Weights of a small contrastive audio-text model.
Data: trained on synthesized solo parts of chorales (CocoChorales), 39062 training examples.
Rows from expert 8 of block 3 of the audio encoder, named by matrix and row number. Rows with one number belong to one neuron. Each number is 500 + 40 x the weight over its row's rms, rounded and kept within 0 to 999. All counts start at 0. Numbers have three digits each. After the name is the row's rms in percent of the matrix's.
# gate: expert gate (encoder.blocks.3.mlp.gate, 32x48x192), inputs 96-191
# up: expert up (encoder.blocks.3.mlp.up, 32x48x192), inputs 96-191
# down: expert down (encoder.blocks.3.mlp.down, 32x192x48, transposed), outputs 96-191
gate.0 119:488499471490517456508533523489563524466458538465505500504407496479428535522530511493445466513524474508548514443494487451530491578452471445471512585519563537469482477491540556521545520477520526557491577459489600525501489553496487494488520490499605505432515518492493477509397440432452538530
up.0 118:533525556542495543488434546591439441572521478500530478469550501512590487465492473496555495483470533516508475523493508536482518470525541571558468483534436500555514507492479410488488483503484510466464405516470392549513463430468518532525494510495359514494459444500510575474564516562536468503
down.0 115:533440610499483572435472564498488498439454512569564485483523495514496506476415489539555466518529509484442512453527523582482527499436492526567547486549490514538502514503462531565498497462465465435476515478368450497417471487500490513479479511547400485466461482453512534498529563575503576514
gate.1 113:407522507512502493451433497534521466528561472506538472529437517453490506536491518486534505519565566493519471470478453513497454515454553545528523419542479559552455514467544554514454428464480497559443471549579447560459501536454486426489455475528494568544469507486531552519430515511505552496
up.1 105:526453455494492531545485561514481484440444532459458517461499520531518505470478492477470496498467427512495571506512541481516529469536481484492436583483486485464541477574467448429580532519521529436571551484486543453553458434541493604485510488461542469487530524509484467481569413518435480494
down.1 099:492477510497515424530543570488575473504504468509425493488509497508468460499479532568550510526537520454563520568463509487488529513484431542571499469395493542489482494485557508501545464574470528482473498530512540493455625482496487478520532450570487507550544475453506483528555542405502541517
gate.2 105:523501554544506500461486514435541505499498480484482529494573524467546518483498426468539493503463570512477444534466505513449480577522521478476474379475503436545551475461519562540513449496529509509553468501457452516573515513532505520448519520527520538436488502470568444484414550479465443503
up.2 101:520488593529479490496482534402490522505510482492523490505577442488497508482456431507553471455466560493517533508498500543446499545513534501557453408502482461482538542444486510514512419547507508510573411452495453512435507492565502517472505475550456539448472467449540427502439563479407485515
down.2 107:534543491493461494461552439521499508513545468557425508502459494493506602569526619560507440438513512477569569534486505497488515470441466512439526561565463483487449511488517511466517507466501548354491556486655526499467449492538512447443481453461515513476456473499509494494527484612478516492
gate.3 089:512544515497501480508548523500475458495470522480515496534567479531420453391562494476504492529486502484547489457516507507494492451508516490511483491463511504471519508482507465558509456470524452461486450486451472484512518456505520508463561533477441467524505450503494444520444596487531476507
up.3 088:537557527492487483497512514463498464492471539427486483489578458572472439404566520483517529496502532481556568478505500544474519499533518476534440445465526468447554542506480501553526429501526451480487444495450454522546483506469530468454529518483452522542544505540530449485435556498533503541
down.3 098:518565530478596527531445583521535515478476492499512497460521477463501479473417468478493466487477512492530532400490488500525515526464489480468503573485434501534507501490539495528530556533550518605498497483510490475509535487486503542512543499448446520460487551468519502501561550571512507500
gate.4 088:466508453494508482529552468528491539500441479534494526454429473501516465531488511522435487452465497464514503536440493497498548433475503460515456407531528523540546434498474451505420579442500513459490600519507536547602484478499513539538524487445449543541540566502465561466466445494526515516
up.4 090:496506514539435473457461530521466548450478506463470483491560476531481493538492544486488498533506508533500436464539488476543474484524511478474567585513489478477563524549457571490530425538500487555546390540464468483435529551463439509456457476539544525463523495531502389505508539529489440462
down.4 083:530458489490410456451513532507518524478518595529538503489474463484508537481519453522484457413450363497521403471533510452543529574536463494507492522466539526546495599499536501540476505497420509501485488490398501485468473525517496558492430452526480474466536458445521480479531508530594491498
gate.5 097:526485478502474581461512533493519473382488530511429480501495517589535542430487508468481537502501556482566468484478522508506467529463538482496574493526516415511509498597467539558487564438496460535512489515502457521503600483536506463489480518503450450591427501571543495536556441573473493511
up.5 100:483475478528549562498541531541473503560497448477513534493468513435454486503505530521484504535466507515477555543474485521486484483551428501552494447501496514452445461448502472478537495480491545470501498487408481531519474526483484485504494484479534533451580468484514489500418561522518462466
down.5 097:542569545500455503515470469557480473515576601527514506559498477454490554502514489410548450441491446508529477554440528475523509513506557499465535507430554494456501540492527565577544547475481487452490495469613533528451470541497479510448498489547531466549510500596503478468509467588560535522
gate.6 091:536524491512504498475501523511494495501421527521479545489591432449506494505513572478546507498433514500466513430545495503554521544447536552445431549525488522497459488567509594401444484519524466564416497519511467438546530532525503461488479480451500505501443487518504466494521534505522506471
up.6 102:451478455493441486470481497499469566536475531524440502534581499456443466494522569511572482518460543517459496461469550508473501487489496424525555473533549428542533493471545486387485552526461505494584479528530448514483458478486486502482586470544557507445476525459498525489427460402475506450
down.6 092:537521461469470466503547571483505432534520486528512522499495516463500538479477477530499503587587448424528604518528535409500561539523522474493494525475506496535479524506457474425569485515570490524528400529594528534614486515525492509485474465517480480530456479474472443527489460603502433500
gate.7 112:584492657526487502502432477472540525510509464547441462484447501503478500458489484510562542512500460491535495500483492491458486547427496404457522558481503585484464480506503553465476440540467499475529494518638558559542546464517477477488514493463452476474459489450510467497490510462502501503
up.7 119:575489647532428497447459514446498491512518470521458490451479497522481524450485509508538497484498510509510446485492508531446497512469495452475571540467503531490444482511503535480499431527473479455556487520614562603484509476522479535501501487434465438482434470431512446505549485508532507455
down.7 120:481499579494385486506477541528488527479511537531451494492545427478518515532445525537462489514510515499490519487471515489455505509473567486445453489568537484537512570504459491463374523502486476580514505494561478465490459486496513490530456518490540502425490478440508535512714518567455448490
gate.8 113:472508528468494490546485526465426514532497425491480465464498511574454474468522474488538473509509497452510534473510501507505462503489486427536494551494593527504475537436454542563518526489537538481454561521464543453518528516531512528478499452471498495499390522454511489470478478492487535496
up.8 115:558501479523461501444536455517546490452490578513502542520521505439547517548456590509450540509500492549491440500514468487517553469496518549445523420492422472460522499581549466462515471516454481547558509484572468530488502490445504469507486535522517494482598472518484535525518515486525469524
down.8 109:514463551498603518511520512487489476445463496528498480502494500533487427522498531715501501482528560554487516520528517527487471468490493527588533508513470546511500498501518504451533537498530447430453450529638467495518551523499497541582509466485505484480498506500495479478485539644461558515
gate.9 092:479518522485496484508487473463425522459584518503536509495458542683512452488587469497481479523514542522493417543473461498603469465521574520503512468494489500442559445481503516484531511413537488448475533489632491528512491459486540526478465558413480501474501515515476481465517474460421509532
up.9 097:516501507498531485519472397578416498530576420539484547530535457512464461507597471514492510529463455496509496486460488538532536507521540423518525472473472443515514489469447481426521464403492538478545524532573480484503509440490502533539521531460462577470529473549520543463534474538455543507
down.9 089:543462503475483504493414493499527522538513526587577507475519604504511550483511522449536503564441517576519519442505518397453481484567529492460520484485482509495471507504524485480465472496454497413575499509484433540477435552460489519526451543549547482524485530505510435535464586603500451488
gate.10 098:491489524488501524547521467485514431501549553522508511428454525592456498489460454504551523453446485508416543444556520494508541564479402442467531499490449577521464545503491500342502442485455432412549561487486480512474533526550483523470544473483490554485531474519453457581511493589583453521
up.10 102:524502470503464523534510509457479469443498559536485469458505499563526512460471501518550502471457478511477521495469517412439506486536398433449546427528474508500493551503567532323502439529431485425575579473486477511530525474510502499548530492423463539550585489512494481506534486540458439499
down.10 101:510469543504512507484424487519454530548498455490460503467473573512473448542458562483511468542535538533525430439518489526531520557442566510500531544480542493526479530491450511414532492573473469506519446497500468524471568531487450487505514517546552520538470430542489481496611485591475524502
gate.11 123:483508561491549464450514498512407469505491525505504481566523487487487492470538473465464555482431556506532429510491485506446558562482506534520561455506460392427543538473470458663476505562483498525525485540505474523552520565449494508516505432556557570488562465457501479509546583544542487471
up.11 119:485487535509533461500479545490502489502595496479525517462394508551579472501458520507482425558571487529488439474455463475523458560474549579485437457553535540528510523534471589409530491455499509506454469524542507512384555502491489465522453503461457492492514493464553518556551410451529499538
down.11 119:528478462494465605499523490465479533538511528518518510528481503516515525491463405470476490531448510524528555515463508497479479454502512527527484542451505509522474483501467505611485551503515522649456474512499472507376457518510489506470490492480374477491497480531457535497481494492497516494
gate.12 131:520507532489549511503547494480398490443435490542463492491513562464526505506507453515432522523519485485493580499512499509473478490518488543531526498422476439547477476498446551531467482531517541490450435517393513520462465497507510581506547479527456481492515524520479521490470501504479456502
up.12 127:434493516491572511489421461426589530511512515499589518541453514565510488473488473522506512475529543540505392465446468486515581519511530454571471417486502558494530519515498437544476470426496499485499428489525492493486460481485497498475479500562470450447519528562522505494466507457485521490
down.12 119:493488469508696441489481515558522510512489408459532519479483515508520547529570472570474580408523483499435535481518515500510487474519537501597469508500505503501471537494508545588509524513538537453441460495543485528500451495492510515457505483540511493485526455523491474523390522460473442516
gate.13 083:480499551486462531557452522499584525549465519534455485464466477510449493495557564438544466531436457462472469504485494492502468407529478494476477411436498520470476484460505519521471564460548508584419519553524482475481453587546463452555503498593530491518512499493526597521464491479519445481
up.13 078:528495487472502444503512465454578519502531518533487520546561526486555520506517514502498515493506470549451474495468548474556452470477459463519474530546510517490441477507503492457464400447462484451511515451519422499428483481528492522537444526534517546520511486468526503479499480487544486468
down.13 077:508535476521450406512458498474516507519548509496456489466552471525482455506518541456488543535493468552463466568467497519474466551406565501476555535513585504524523552492409473539451526510462446472522580509457552497518498490516482462479489488648451492505497426557489523473440519506535500514
gate.14 093:474482488534476478560451560548471509520525458462570503464560507568501426504488431475554493519464541528517470514498523429472537549526485585545486432453530562435536507509531481514530497568517526512474467478572432451470468559528503459540477471448522531441518490476484524479563554466488520507
up.14 097:465482490495448473507491501474450545520507529512550496508508572496504531579451524469533532435539578527529495470430537521499503531545547465576479449532459461468504532545493538628509452552478520434566571500463413445509540510400467499598458483479528381525520494472448469477541471482518465471
down.14 097:502411543483495487533515475483511542553532511487462521484488506488510501516441547554474494514556551514481550552487497464507498513446484501588487423505499445591530420498492533505546563463516566499520427497614543511414408543518516474535460484500467519456478537388526501501517557515554563547
gate.15 092:464479507505495484492532512590572526578441489502529492540593458450448500521459552493520449533502503536547521478429445486546453483508501557520490344520499510509474553535482545554464511469502472471499472532446483513475547503526490498522451558403485479482499467632495521504487477449504524449
up.15 088:453502446443491504522542461465546465558557490484535468515562472489474502536522488523500504520498513508544560391460450540501511507471518567497482443577478527501396494550550534546471440491498421492529521478423524520502490524527496454496537497510389537550520459534483575497474553492511475485
down.15 095:503488447497597503437541537485533492439509452473414522453459437530499558479561458535521483528539437535516610464494467560504517508514498481481542518433487515547479564492508482577463444481477528384512551504505532512431496490489463545507561452515485499515550526464544524497446531585519497475
gate.16 115:513488535482500444507436467551556490508455502475440495521531561490544499564432545495547555438557535494483412508546494475505510616561566529487523476411470564545491478558492545536453530501483500533591479483429513538472504506496475446478490487543479413552486479511512564424600460447496474479
up.16 115:538487527507485491501451500516577500487515475504473492514511533492603501551447529533525570460565540497510442483567484455509520621591564565520502518393477582542483495547475518453431514507480529500547467458401493536430512467457480454479514513556516436504493462543498567416570499463470466456
down.16 108:448461522493388518503453502483498484511508505525534500463504538411526605447589472594483502543572487526448492536476526487471513467462524463421501547540538485497507498507432500411618468521448490371492506529602468532473455494466496522563508504531506509480481499516484502506620511449498505501
gate.17 110:519488506496493408504476554433445529491435461585493482485476453457517514504545481488490467535528530497570521530600550484495535538577512552502517604522539436475554509503479502500481490485480487539486425475446489545536488487496489461490406538445548515468468522410499507533498527552464544547
up.17 112:497500487507523481475447545505443507508485540579504497476453420442556537504460488507511536536493553505509495528583514442520528524499543574433465590572485457488514480502537477460447514489470497537486385507479528582582479475502521461530485517523518559501485505409518568511516586498483508507
down.17 112:511470490506504470507549510519458488464538469450513495519464568461505424527638480524505511401453449497478545511475534539480502496496462515534547498488507535519483515492492545453503488485525526571542463509614493523424555515494526479518481551568444507474506524519520500497303542607548495500
gate.18 090:510489421545536497524548510558469487498494439541514478499560492415547506545548559478495463485427481457489412512575514486477503439530517493505544496507473496476536511499515486416495535498480558500511594496575582522641493549462500474447538488492528522501486510509433469480464428522499492414
up.18 088:505506486488489482507506571475449425506518441517514494495539516442569467521566510461506457552423553496494499555555502455452507433532533528513490485532475465493486570486536454516492463506493519503475608531550566516558498530456516528474576549490615541493533554476457489436511458514443473500
down.18 100:527492485530436457505554571448545549474539503501481482491454469517528443522512501521422540511495498471541541559487464446535547534480559532523494529536535501493530530495521484511549526522491524493566612499518520487576575519517487346460460483428560509508543492413516510488518452466462357513
gate.19 095:476480395451552562462490494504453561442484505509494512453499488512498489500553455521505473586502493473448505539476511600510467494459568573486564464526496517541477519560502535500519478452490526472454457467527483581520499427567494504521487522487435558492513492522491441518464409475567543439
up.19 094:494519542564476437548441560545611454497457488485504513536474495480430520504438521472545568436426495507555517471526500452472531462559495509475520503496531472510518539454477497487497517583557502424563448531495483431432526496432515509575519476591579505509475465525558523528524608554439466542
down.19 087:465517551492484485436543532391486413500496517436450515507533579544463489488544341526493486610519487491483481492494486458490538560492482496458514445540475445512491552486445456566520436444498535475543496479434516519505549506481503501473504502547529523480494487552492522498570487447501522504
gate.20 095:490467438482447486505550485417532451486421437548529511570503446523450495467498556487530479499456479498505592511553510542493485520480462452481480553502483548516533483521482437514481435479529530505478532557497491459642516572522521519507551469492416497512471427443502572516400455561548518491
up.20 090:479485529502499560481513443500551529443563509524514532525502524474515421411508427500520490566500489499540603527482462483563509494486490454501515511520483603491462499480482401480476499474478532541497503506451514475478517484509497502512512480465490433496524456596507538441519530427528510504
down.20 097:497596531519502522530482442536500521521521532523455495486455493489508513531468528522571471476469541565478468438445526458590475487471566485515560488459387447479508494496508486500438453539475544448565496526399488462578513514508510580567471471459517515539464494487541504508507513504391487501
gate.21 104:500499471514552531517541531507518516510466510515478502489537462535497482464482454478512468492461487517538462510516508513536505502558474516512523527511510460526528524516489520519563567451483521492510458512575452524560415520524515512571511534502453533522403544530435509486499427578560460533
up.21 101:532507531491446507457474487504507508486518491498500503518441499471527527557499525503492526509495508480482508490463510457466486485463557506478509478494490499477496539475485489374452415514475527485503516516459534458438566476498492530477488462492558463452538494461510482502492594422493556444
down.21 110:474512584497517523533474439439530481453467583506510496496480487519483531522454489508506528463571456500483504547508505544442500523454466510506511523488483419530474465507520441411486542486486496540482497503451541491464509538502511510512504525468535494541508468470490545478531473547561502463
gate.22 093:532488601500449526512462492537497536559476491491477496457501463455471481543470497492542456444441451490472523514471484538492515515490502504429458416480507521459447537501559473458515518541472477491517451521522519381544504531484526484469485498583509456431450512493511501487495447593404487533
up.22 096:440474431569524517496506464514535488464478484510493495531493520507525552474610440538430496552550555507518477490522483491489483546522490506525499531491488547525500555519469542462510507517534529537447512499415480525480490434475507508522505464500475574527522503543466517490441575435572526479
down.22 094:500580529514563470538527480571522514447483491465557514540515566517518569543525510504500549357515462509443502544515498520507516557493410512421488480473462548485516547495505510421499529476510417513499509490390528483605335492470528528525516480539479511497485436541508482491410437502559459495
gate.23 091:435455501565483492504464484483510515455430542520479547496464494516475512540484547442514538576468488524465512505440482502516526550438530475487538463490529428480556432462512466495460553504486500462503559505564444478575503464458522470470507525469494530557475490511493458453560547522531524526
up.23 092:489485528491545495478464552453489476448500549475449551466524529472499525510571442487501479443436599509560458483509475477479481452476491547539490515472564528487479462503477450458502526425484474510506475550555565553550469478514529537547512543474445543563509517482448465531520591488571490541
down.23 095:479530395501508479491526517497537450471490547500547527511490500485487530484530584493479524513476510446478594502458495506479538463484548495553458443516448528506476448479516508493483509538556509509546432454508527467548467438509539540547472430473518489497515491432481493518426493540538433522
gate.24 105:571513556494391506491515478502499495558457533476523445493494485455477457499459490459559569403538474495526512491521541515460536487447528509475518429502551438466481408481585461622502530519495481495489477527516480495528495494535477447499482490518420515518586487538474518497583560574481506494
up.24 100:572502433496491512553480528445612496453536520470471472473556505508482487475480508500515506440530532494520476475440530488500475513584506625508483525483467587527502532563505505502516397532492492466547432487592501502445488539486493470565511529433410486464500454545505496487462420426523508465
down.24 104:523547470514498465507569457500496533540540528488645496504567575476523503421495543461441413510501490508527468507510509467454495463575438478424519503434502477426494536505507563547418475568497530601485536512454482490459546526497486546482460508460522475523511488452502535492477517431578484497
gate.25 100:506518497473476506524478509504541482467446545512484535487584548534458538489478525464510519404458506487495503508486472528521479428562497437483497511546445604559590432511500548526496553462495481600538491498432481410494484436489517519568504498478423482459478477506457518467517472509460507511
up.25 099:487494497491458525557517498518587453482412481475484496519510543527457482503418530540536497494473438459442573487487530488533533482570436441447523459488492508482516465539460492506513479492527497545567473479461527446517503497484491494562467514541449508507505542491451563435498493546482530572
down.25 097:422503557511548481447459486484519506575478498504482504441437479551503520418513406479524483574487499511558503425477516519416484540458415448526498485517509461533514526504532540463410492529484555433474471529510515502555518520488459468470513501486450472535467507469564475508521479425541539542
gate.26 097:470491475520510573513505550473440534501550547466481483499446488500509494501581452489469507443489458533502427523488553567538459462521415551490485611457460471511445509554511554492542517457490501512521511537536493569499521551532510475458510473433520517478501491493493458581501469492474514496
up.26 094:434489489520570534537547505459454497519531552466557493551450467514519479517618469482424516515502488509484502501514499577522480448522465554539428541454472498486461536539481533479516497427478545507483505492484491574469470552514515508519497492472503521529515525473497513588434420420464551482
down.26 098:562492445486436470513492496524560544378507523578544512489493554492501435501534530556535480654433535481563535472501508518479540487467522492533484507459569515484523497517485522513499445472440511462465487542510540507498473526503460481519511508499420539539499608469486513495628481527428592486
gate.27 094:483525515513517532509505477543509542451522478504545493491502439456481504531524480489394512467448483482515559490455483522489573499579426498491452520518467551608570509560527519583489524474503519472460504518576558454477479530488486485441514499478425513536481483511481499493461423524400490487
up.27 101:529498464455557533476562511550444609485553492455509509525544478399467505510486509489423498495442444508439535545512480494544524460542472414460509593479479568548557511541483468484449496519489519452451511518578526547500483503536462527472509501411469496520523478519481449519525450463511476405
down.27 101:541480546480544542425560496523540483533446494502586505472541542500497571462555543479504527557576471535548485369542514542434508504459545477510476484481501496494512430517459499454520453505497515416553503491408459485496468469498509521593544558593447491506479515476506481521494498594408569457
gate.28 101:452474443521504556501523527496439507472516481500458470491464497495514474534515482456506476466463509498484574518517531483447507524480491478469539531451506504500539529498485492581454540472515496459540466546442507526432484469488495518470461575549504497506588516495483443461435429546494499473
up.28 106:450527523498461576487464539546494504548558528492559482527406511395528492516527484476508467513518487496536448515534536488468534548458508524542436502472495469414515532513533472501475496562490531516424504564596445534516538470465525500461469555403478463567531494507555461497569475481563487447
down.28 105:473547509475534454530512538454516464436540409537570507515501465513502441490488564389468591433464557438511398507513507507496488497588500532533554490420525593446501479491486464517494526481496549564539443488423471468510474446517502553553494517456487508496436531556500508508585596484463604502
gate.29 055:560500518509520487524478526556425444516429497486538516519484532507514495567431474517513512498561534500559431615571518474538465444519566425476488477537492461476451470485522438545493508494472506512522517557535466553552505518492508460596454520448488465469452429483499555500478576424453500465
up.29 064:427502481528475462515572473474494471472459547464560454454443475469478475540493513494492494507485568506539562530610490500483474485533436426487489493484519508594458458529506450479502533514503466493451510530470601469469496525506493496523576439461384503537500471485487578485438535527455536517
down.29 055:515480566536444592468500484513536566470436533423515514505458495511469535504464550499467508534468512539566530506544464456441502500538508501481491452496510457511437434543487492411526502468540532584501391477513467511389525464472456546503466493460396472498494479476529479480439477525460494532
gate.30 118:579509623534449425498457448545582441507491530504496482567636543491496503456434534486449474479518430488475485492518501484483469499420475505476473525490528527471484502465495511426485480503488498533465459562501533509467477486503497513475466517599482483498458455514538559471595554506526542451
up.30 117:567515615530444430496440425536567424522499525514533482569585524513472512477423481508410492486509401495503473485531484499456489506419485490496445508515538540453507513446503466466463454500505520491459495560478546481453477488511501518472473516561492506529471450546513574495591548503492554450
down.30 120:499491549515490463486442486498507509496496521439508503465483475491504521449539511537494450645431538518516600424490496515472489478538532512427487520549440432474511466507499530422558492540489456449558463501655485469486571491475515494485489458527489493476494467446507533475550450602463490469
gate.31 069:636489440480428429566512463526424480523486450502477453469457451533488470525562509423519486481425568503508442486488463510521538483532538489525498507511454543560456415537479487495475474467477497432541521462562557527538508539511541488479513483476512556516523529478452474484446463460500423523
up.31 078:587519470480478424443551517645528432534497476486499481508559469507474475501554495427470496506558528497495408491521461493504528484508533461499521548514567495501554514474517449490485529516481568563460547518527551484503519461506486517444500497523584461486476493450451470506529478529491462444
down.31 065:462471488520439543480494483494502470520471541506571504494457412547513443552557574491477492537577433546489466579493469525512480493491466524445496511487478510517527447512460512475462491488487492554489522514449489488461517484509494480511522478487515514527473436506489505525480591596484459497
gate.32 078:502488527572535554516487550472358460466496424471529510545459522497473539496590546447591511524487515518480496502545596471513485454550526476519439391508482540547502524476428527514524503450559557542508537558448475516547446496514496475534481537535536435553463531495545516484504502494535475575
up.32 084:470508494482490490507541474486567579492479542475510501451480458526532473451521488537465477484505448497471518477579533474461483533511409414535559536465570420495471439497524462401546514548481463463560434455475523496469472551499502456454468439491485525448578551486469429485558495479436511483
down.32 086:478477533497494515530518504436470420463425503451495499515525426550520449528574502474396515553516494537423481507435486513502477526518464460460455515612539481480543500487544473535471484589491463557513449511448481505477438474500512486570488526561499469447456511494467518505457498524516551538
gate.33 096:447544427438516515532477576603400540500521509434548486564477507451581527569499483512534472488568432508453535488438456504451537438539544454492521438542537483447515546500484494470459519483538441525503488517482481609446431458495497482455487504442473540531514495531475498483466507527502486524
up.33 103:452530514493572497483532487531426462461545503503522475574525570529472513556550520477464506490554478497465479547547436526449491497576543485480507523512496484512518507497470517470467521493540443489533509537449505554488450481500490408504478499454480568451517458556519443515548514542537494444
down.33 112:503470538499448530600482480538542508515548470482560496500472422504471513507499513521484497616487496468497475536441521489628456475512487510497509501535489474513498404491523545524486548511503518575470482500534504476477521495531492593571500530475516481476502519531510541494525467545510441477
gate.34 097:420484589524549511541526540432487491502543492445446513537478484566490549500470530527423489539515466455491552508511445507502500532452507533545445429451524611571488493484483473520502461554496492530530489488532499455466505501527494512496518509482507529497444492465472437488443429402481461552
up.34 098:575517428485458510467490463626528495499471482550549472453555483425505466502523471491556490494503521534551475490493546516466498479534504471452542542494463417462538539526507530489534519445505505483479511518521522517544498513522505488457485475470501514509548500503542591522572544611522545460
down.34 090:535523484511560489479459545454467523544441449532513489496503538484502439508511517558468508505539463506438474576573484532538525516498510519629494469563476484488521481504439483533600492520499474368458538451545470485520523515506520474525528529425551511531537522527513490528376570541521533459
gate.35 094:443495499515477494552540558500521495513486504590516541478524492478528538482545574459493494517445528514491465555482427510468412439544487500528465408507534450481473532494547473417529523530529497510449525518556514462611499527518507507544419527428529493508493498517536514472565464504557512477
up.35 090:487516488525533503473474480560464461519461557559504566518478578505562522514460407501413493472520539485536530467558552522514485563554555417522458484517561506466482518445478516556532477539508515489436481475495496514505544517503533491492501553528501454441507477547469544454468576490585481385
down.35 092:499500429469477522559551493528492469517536426474474527504512538538483513506507438511464514491477499530507504440480570533479480459552498543467419476501503573574522415512526528526492520479499445489427519520376483495593506562484493540550437434530449524518488501431555483504430500516514527507
gate.36 106:425496475557512455521553507519456543415457536528478509496419463427455519529466524511458519493545430500468570506565547465518582552483491511454504504461512511508483466508493534492475462463524522480491597493479548484523536486520498443521483478469523505460501556480462534466411452488554509479
up.36 110:452488488538504508493532482536493523434477529508480488523445474421455519523521520532492525466522438485491587518553512471500564554470479513459522525439504543517471498487489512480472447467522497485513554504476556462480532497527490401529511467455560536456518547484507564473394415528530514443
down.36 111:482488572483390506545499467450516540569474485493514513508455493470507508486487560562413501490593480502528455466422476526527536475465462497545460489479485508516485463517499494549422487546515547516564488472545510493554520511526493502494535508510553510555467488528503450532624460553488531486
gate.37 125:460501385445525460489520526459533452467488489482506479530431524510486528444529437479513542574509506497570556484452476527463500477457540513544530410518538466530415520476494456604461412472487424534509503480441528423499503489500505520472525483459565476530524506519469514542504484434410491448
up.37 118:460522387453506473488524536471503459470507488478518483506495550491445522463535422447515539570498483489539560461465500500452519453458510474514516466547555475515450552456487489520445426471507474540538496489392548448488498484531501532492542462449564441500496502535480501535503498422399514457
down.37 122:509523463511587482480497515495505506464494593454554488518491494462508577519524525462492547575492452524509560608452507477482526562444482493504504493466467504429506537497531437433506468567469465536522514498634505511497525496531491505553515500405566511519501521399483497502456566571572460475
gate.38 106:504543527503576514479510514528429536480489538520458478543515443425489463512515467547522519538501505509496538519505465470481489477485468523492493448512493471471554531515521507491452495527479431478459516445488491434529482482479519484473563463518495537506514602487520520518404552550481461485
up.38 104:464502504510565510477520488482463568486450521535563525480567480521567533473499438548454518555468465516489580508503489555488503517474443360500524466509545495462508469512500444541459470574480430527449519495423455537563468488504499418450497487543538514504538482496543525491398541525450437476
down.38 108:483450547490548490538535484510508513456504468521501497505444500519504499511556542376467503476548501514477513494547513579521508473603506509471553476449509514485525462492495456457457532499525496528525481517510554468433556540529523481563438547492516505519510459457507505492521569567457609519
gate.39 090:459523430501587490487513524522443460500439435496543503558553466431419489510570500527476526484494509527468527479508524451450476481567554571489535528541409484486462490556481483404574497461474479560455513554535441523481489586506494570516484505483435574483502500547458505454506506532450460555
up.39 091:477506423498546526520483550444428483435416457484521505561516485454425475491528516443525488496415560507505479453533507524445440529475553584517503589576462567432475549471504497487487525415502473575500532540443453510479486550455466558515483453461512530438469497510512486523516541557440497572
down.39 075:497478555482595572487497504477472538500528456501569504524417479477483536498455530515464505449493507472477454461530528464439495558457477502477549501541535434480536535492496518447501515517550449517540551489470466514467492500505515516481507434558567439535510499545466524519539459513486602488
gate.40 107:557526460480492563538525496547511518479478497526525494462371482490488488490413455486501484538540501511533463534457465523537522517483518449563482578549522452538516505522482473516518442448511487417388518531566508530474477491476522604488508497521417513513499492476454503486474521493558518481
up.40 106:485486479521522443476422492486449508550482452469510535474509514477584497522532589482529502493457563498495496514502529489453468525536503607454487408483522519482472466488551541470508558506487525522559494507406474488517541479529504405494479509504540429471534437497555520547512460503474465508
down.40 113:466480595506581493446511530439550531521530482495557484499546521519495478494529536511439449475432451543430428500575511523498523500566458491551465494567534540482497525491496506461495453557471474551472469462445468493548569502481468480520535546477472536527487525529553524507563541525549541469
gate.41 077:450548495508496499493512494451518519508379481469529488542493473556534475454522467517499523534494555513529467456579459498531552477525512453536534501441497554443528563497474518451481475438523489532478461526487480545505457480547532493481438534497495503498462528545535456485427481515503572461
up.41 087:555476485461439552447484477493462517492543498549467537476493524510538534484557513522590543530510508516458547553459511496435528561497523466491512607570491473520485497463494488577535524464504469515511521490536516579468520548500506502456434511481604416522511560476468498477505476451545533441
down.41 072:535548494525456500449494545504491507544461436457442504517481493494511481507425499379485475517502504538559591507464495494447553439446578483473499473533482553493472519510501493467577506524470479440473492491477480512470496528526494468511495482526440548456487486446481528502515548573438613484
gate.42 100:531497532485451483552509533529413446502498448477516527514465488451425474476472464450590495525549516509547564453461500473476475535434496530546481407481493403459518463428483458509470475515536506439430542503489445531476462445497505566480509489522528416540528524522461498472574567565502515526
up.42 099:490488477525447549522426548585411511526451465507512491506502496471457482507542446504558548485567530549456534480476478538433545545541547521496471498536482514548436453460544469467483494546486486499597547514424515505551485486526520519501488476615526483481465489473514508458542504521475529498
down.42 100:479409517476433587465497498477489519499488492550488495488458483495525418475490571611520506367535568484448485489545495533504529492532514549495467500589490553511497492505442498464491506538474526445532455447509494522528550499462488476491477500563522534544504488529494527518577553498524501500
gate.43 087:506486574480454417514453472558488470467439544528483469539511489500533517623488527477485519517492430502446467512471511545563544552511512486532491446492489430488490464532477492428493441462481479530513511441464560476527461518559477434553439562555454460513495452479445507484437473514532507490
up.43 083:525484538511458443527426510518563493464502527554468469528480521511509502551408470511491506506538498508487464563418529486568550455482448502561473520442569485468506521443484475412507520524506499494470527469588539440528495575480485476585470507466541508554488473485517516464413515546485496468
down.43 090:470431533508461500462500513497448567472474518495555506525465506485483585463519527515509403508523483516377503516441501562482504475480515504494469546559483539506468524493447474484422442549478477502526576542444521533539521490509471483501490484570499477447468496505513410509576508489421461495
gate.44 098:474452509479487590558524547567439535459491441434507494522512570557496519507561501517449475530502532511513463473489508481564539506454513491517543317474504488432538496542493493432514516494506556532531488563601514539535463492516472507523480444535551551499541512493472514534522487501513507512
up.44 100:497535508457465407471512499435504468498565466531508477482484502523470468500563436496476537511525409494479464486533487519509471462571453534515470587471494532514431532457461544549477419516523525473489508453439495563484482485495492458511443514464439480457444544498490537533378465482489524464
down.44 094:544448439478491507529464467530489472497562548492497511489524533539489570516454493607461526508482444621478402540528513542484526540553512526475497520413497487464506548487501468461459507510484503502513452478480506502474418509495499457460469512473483473532480483447437555507451465414561455459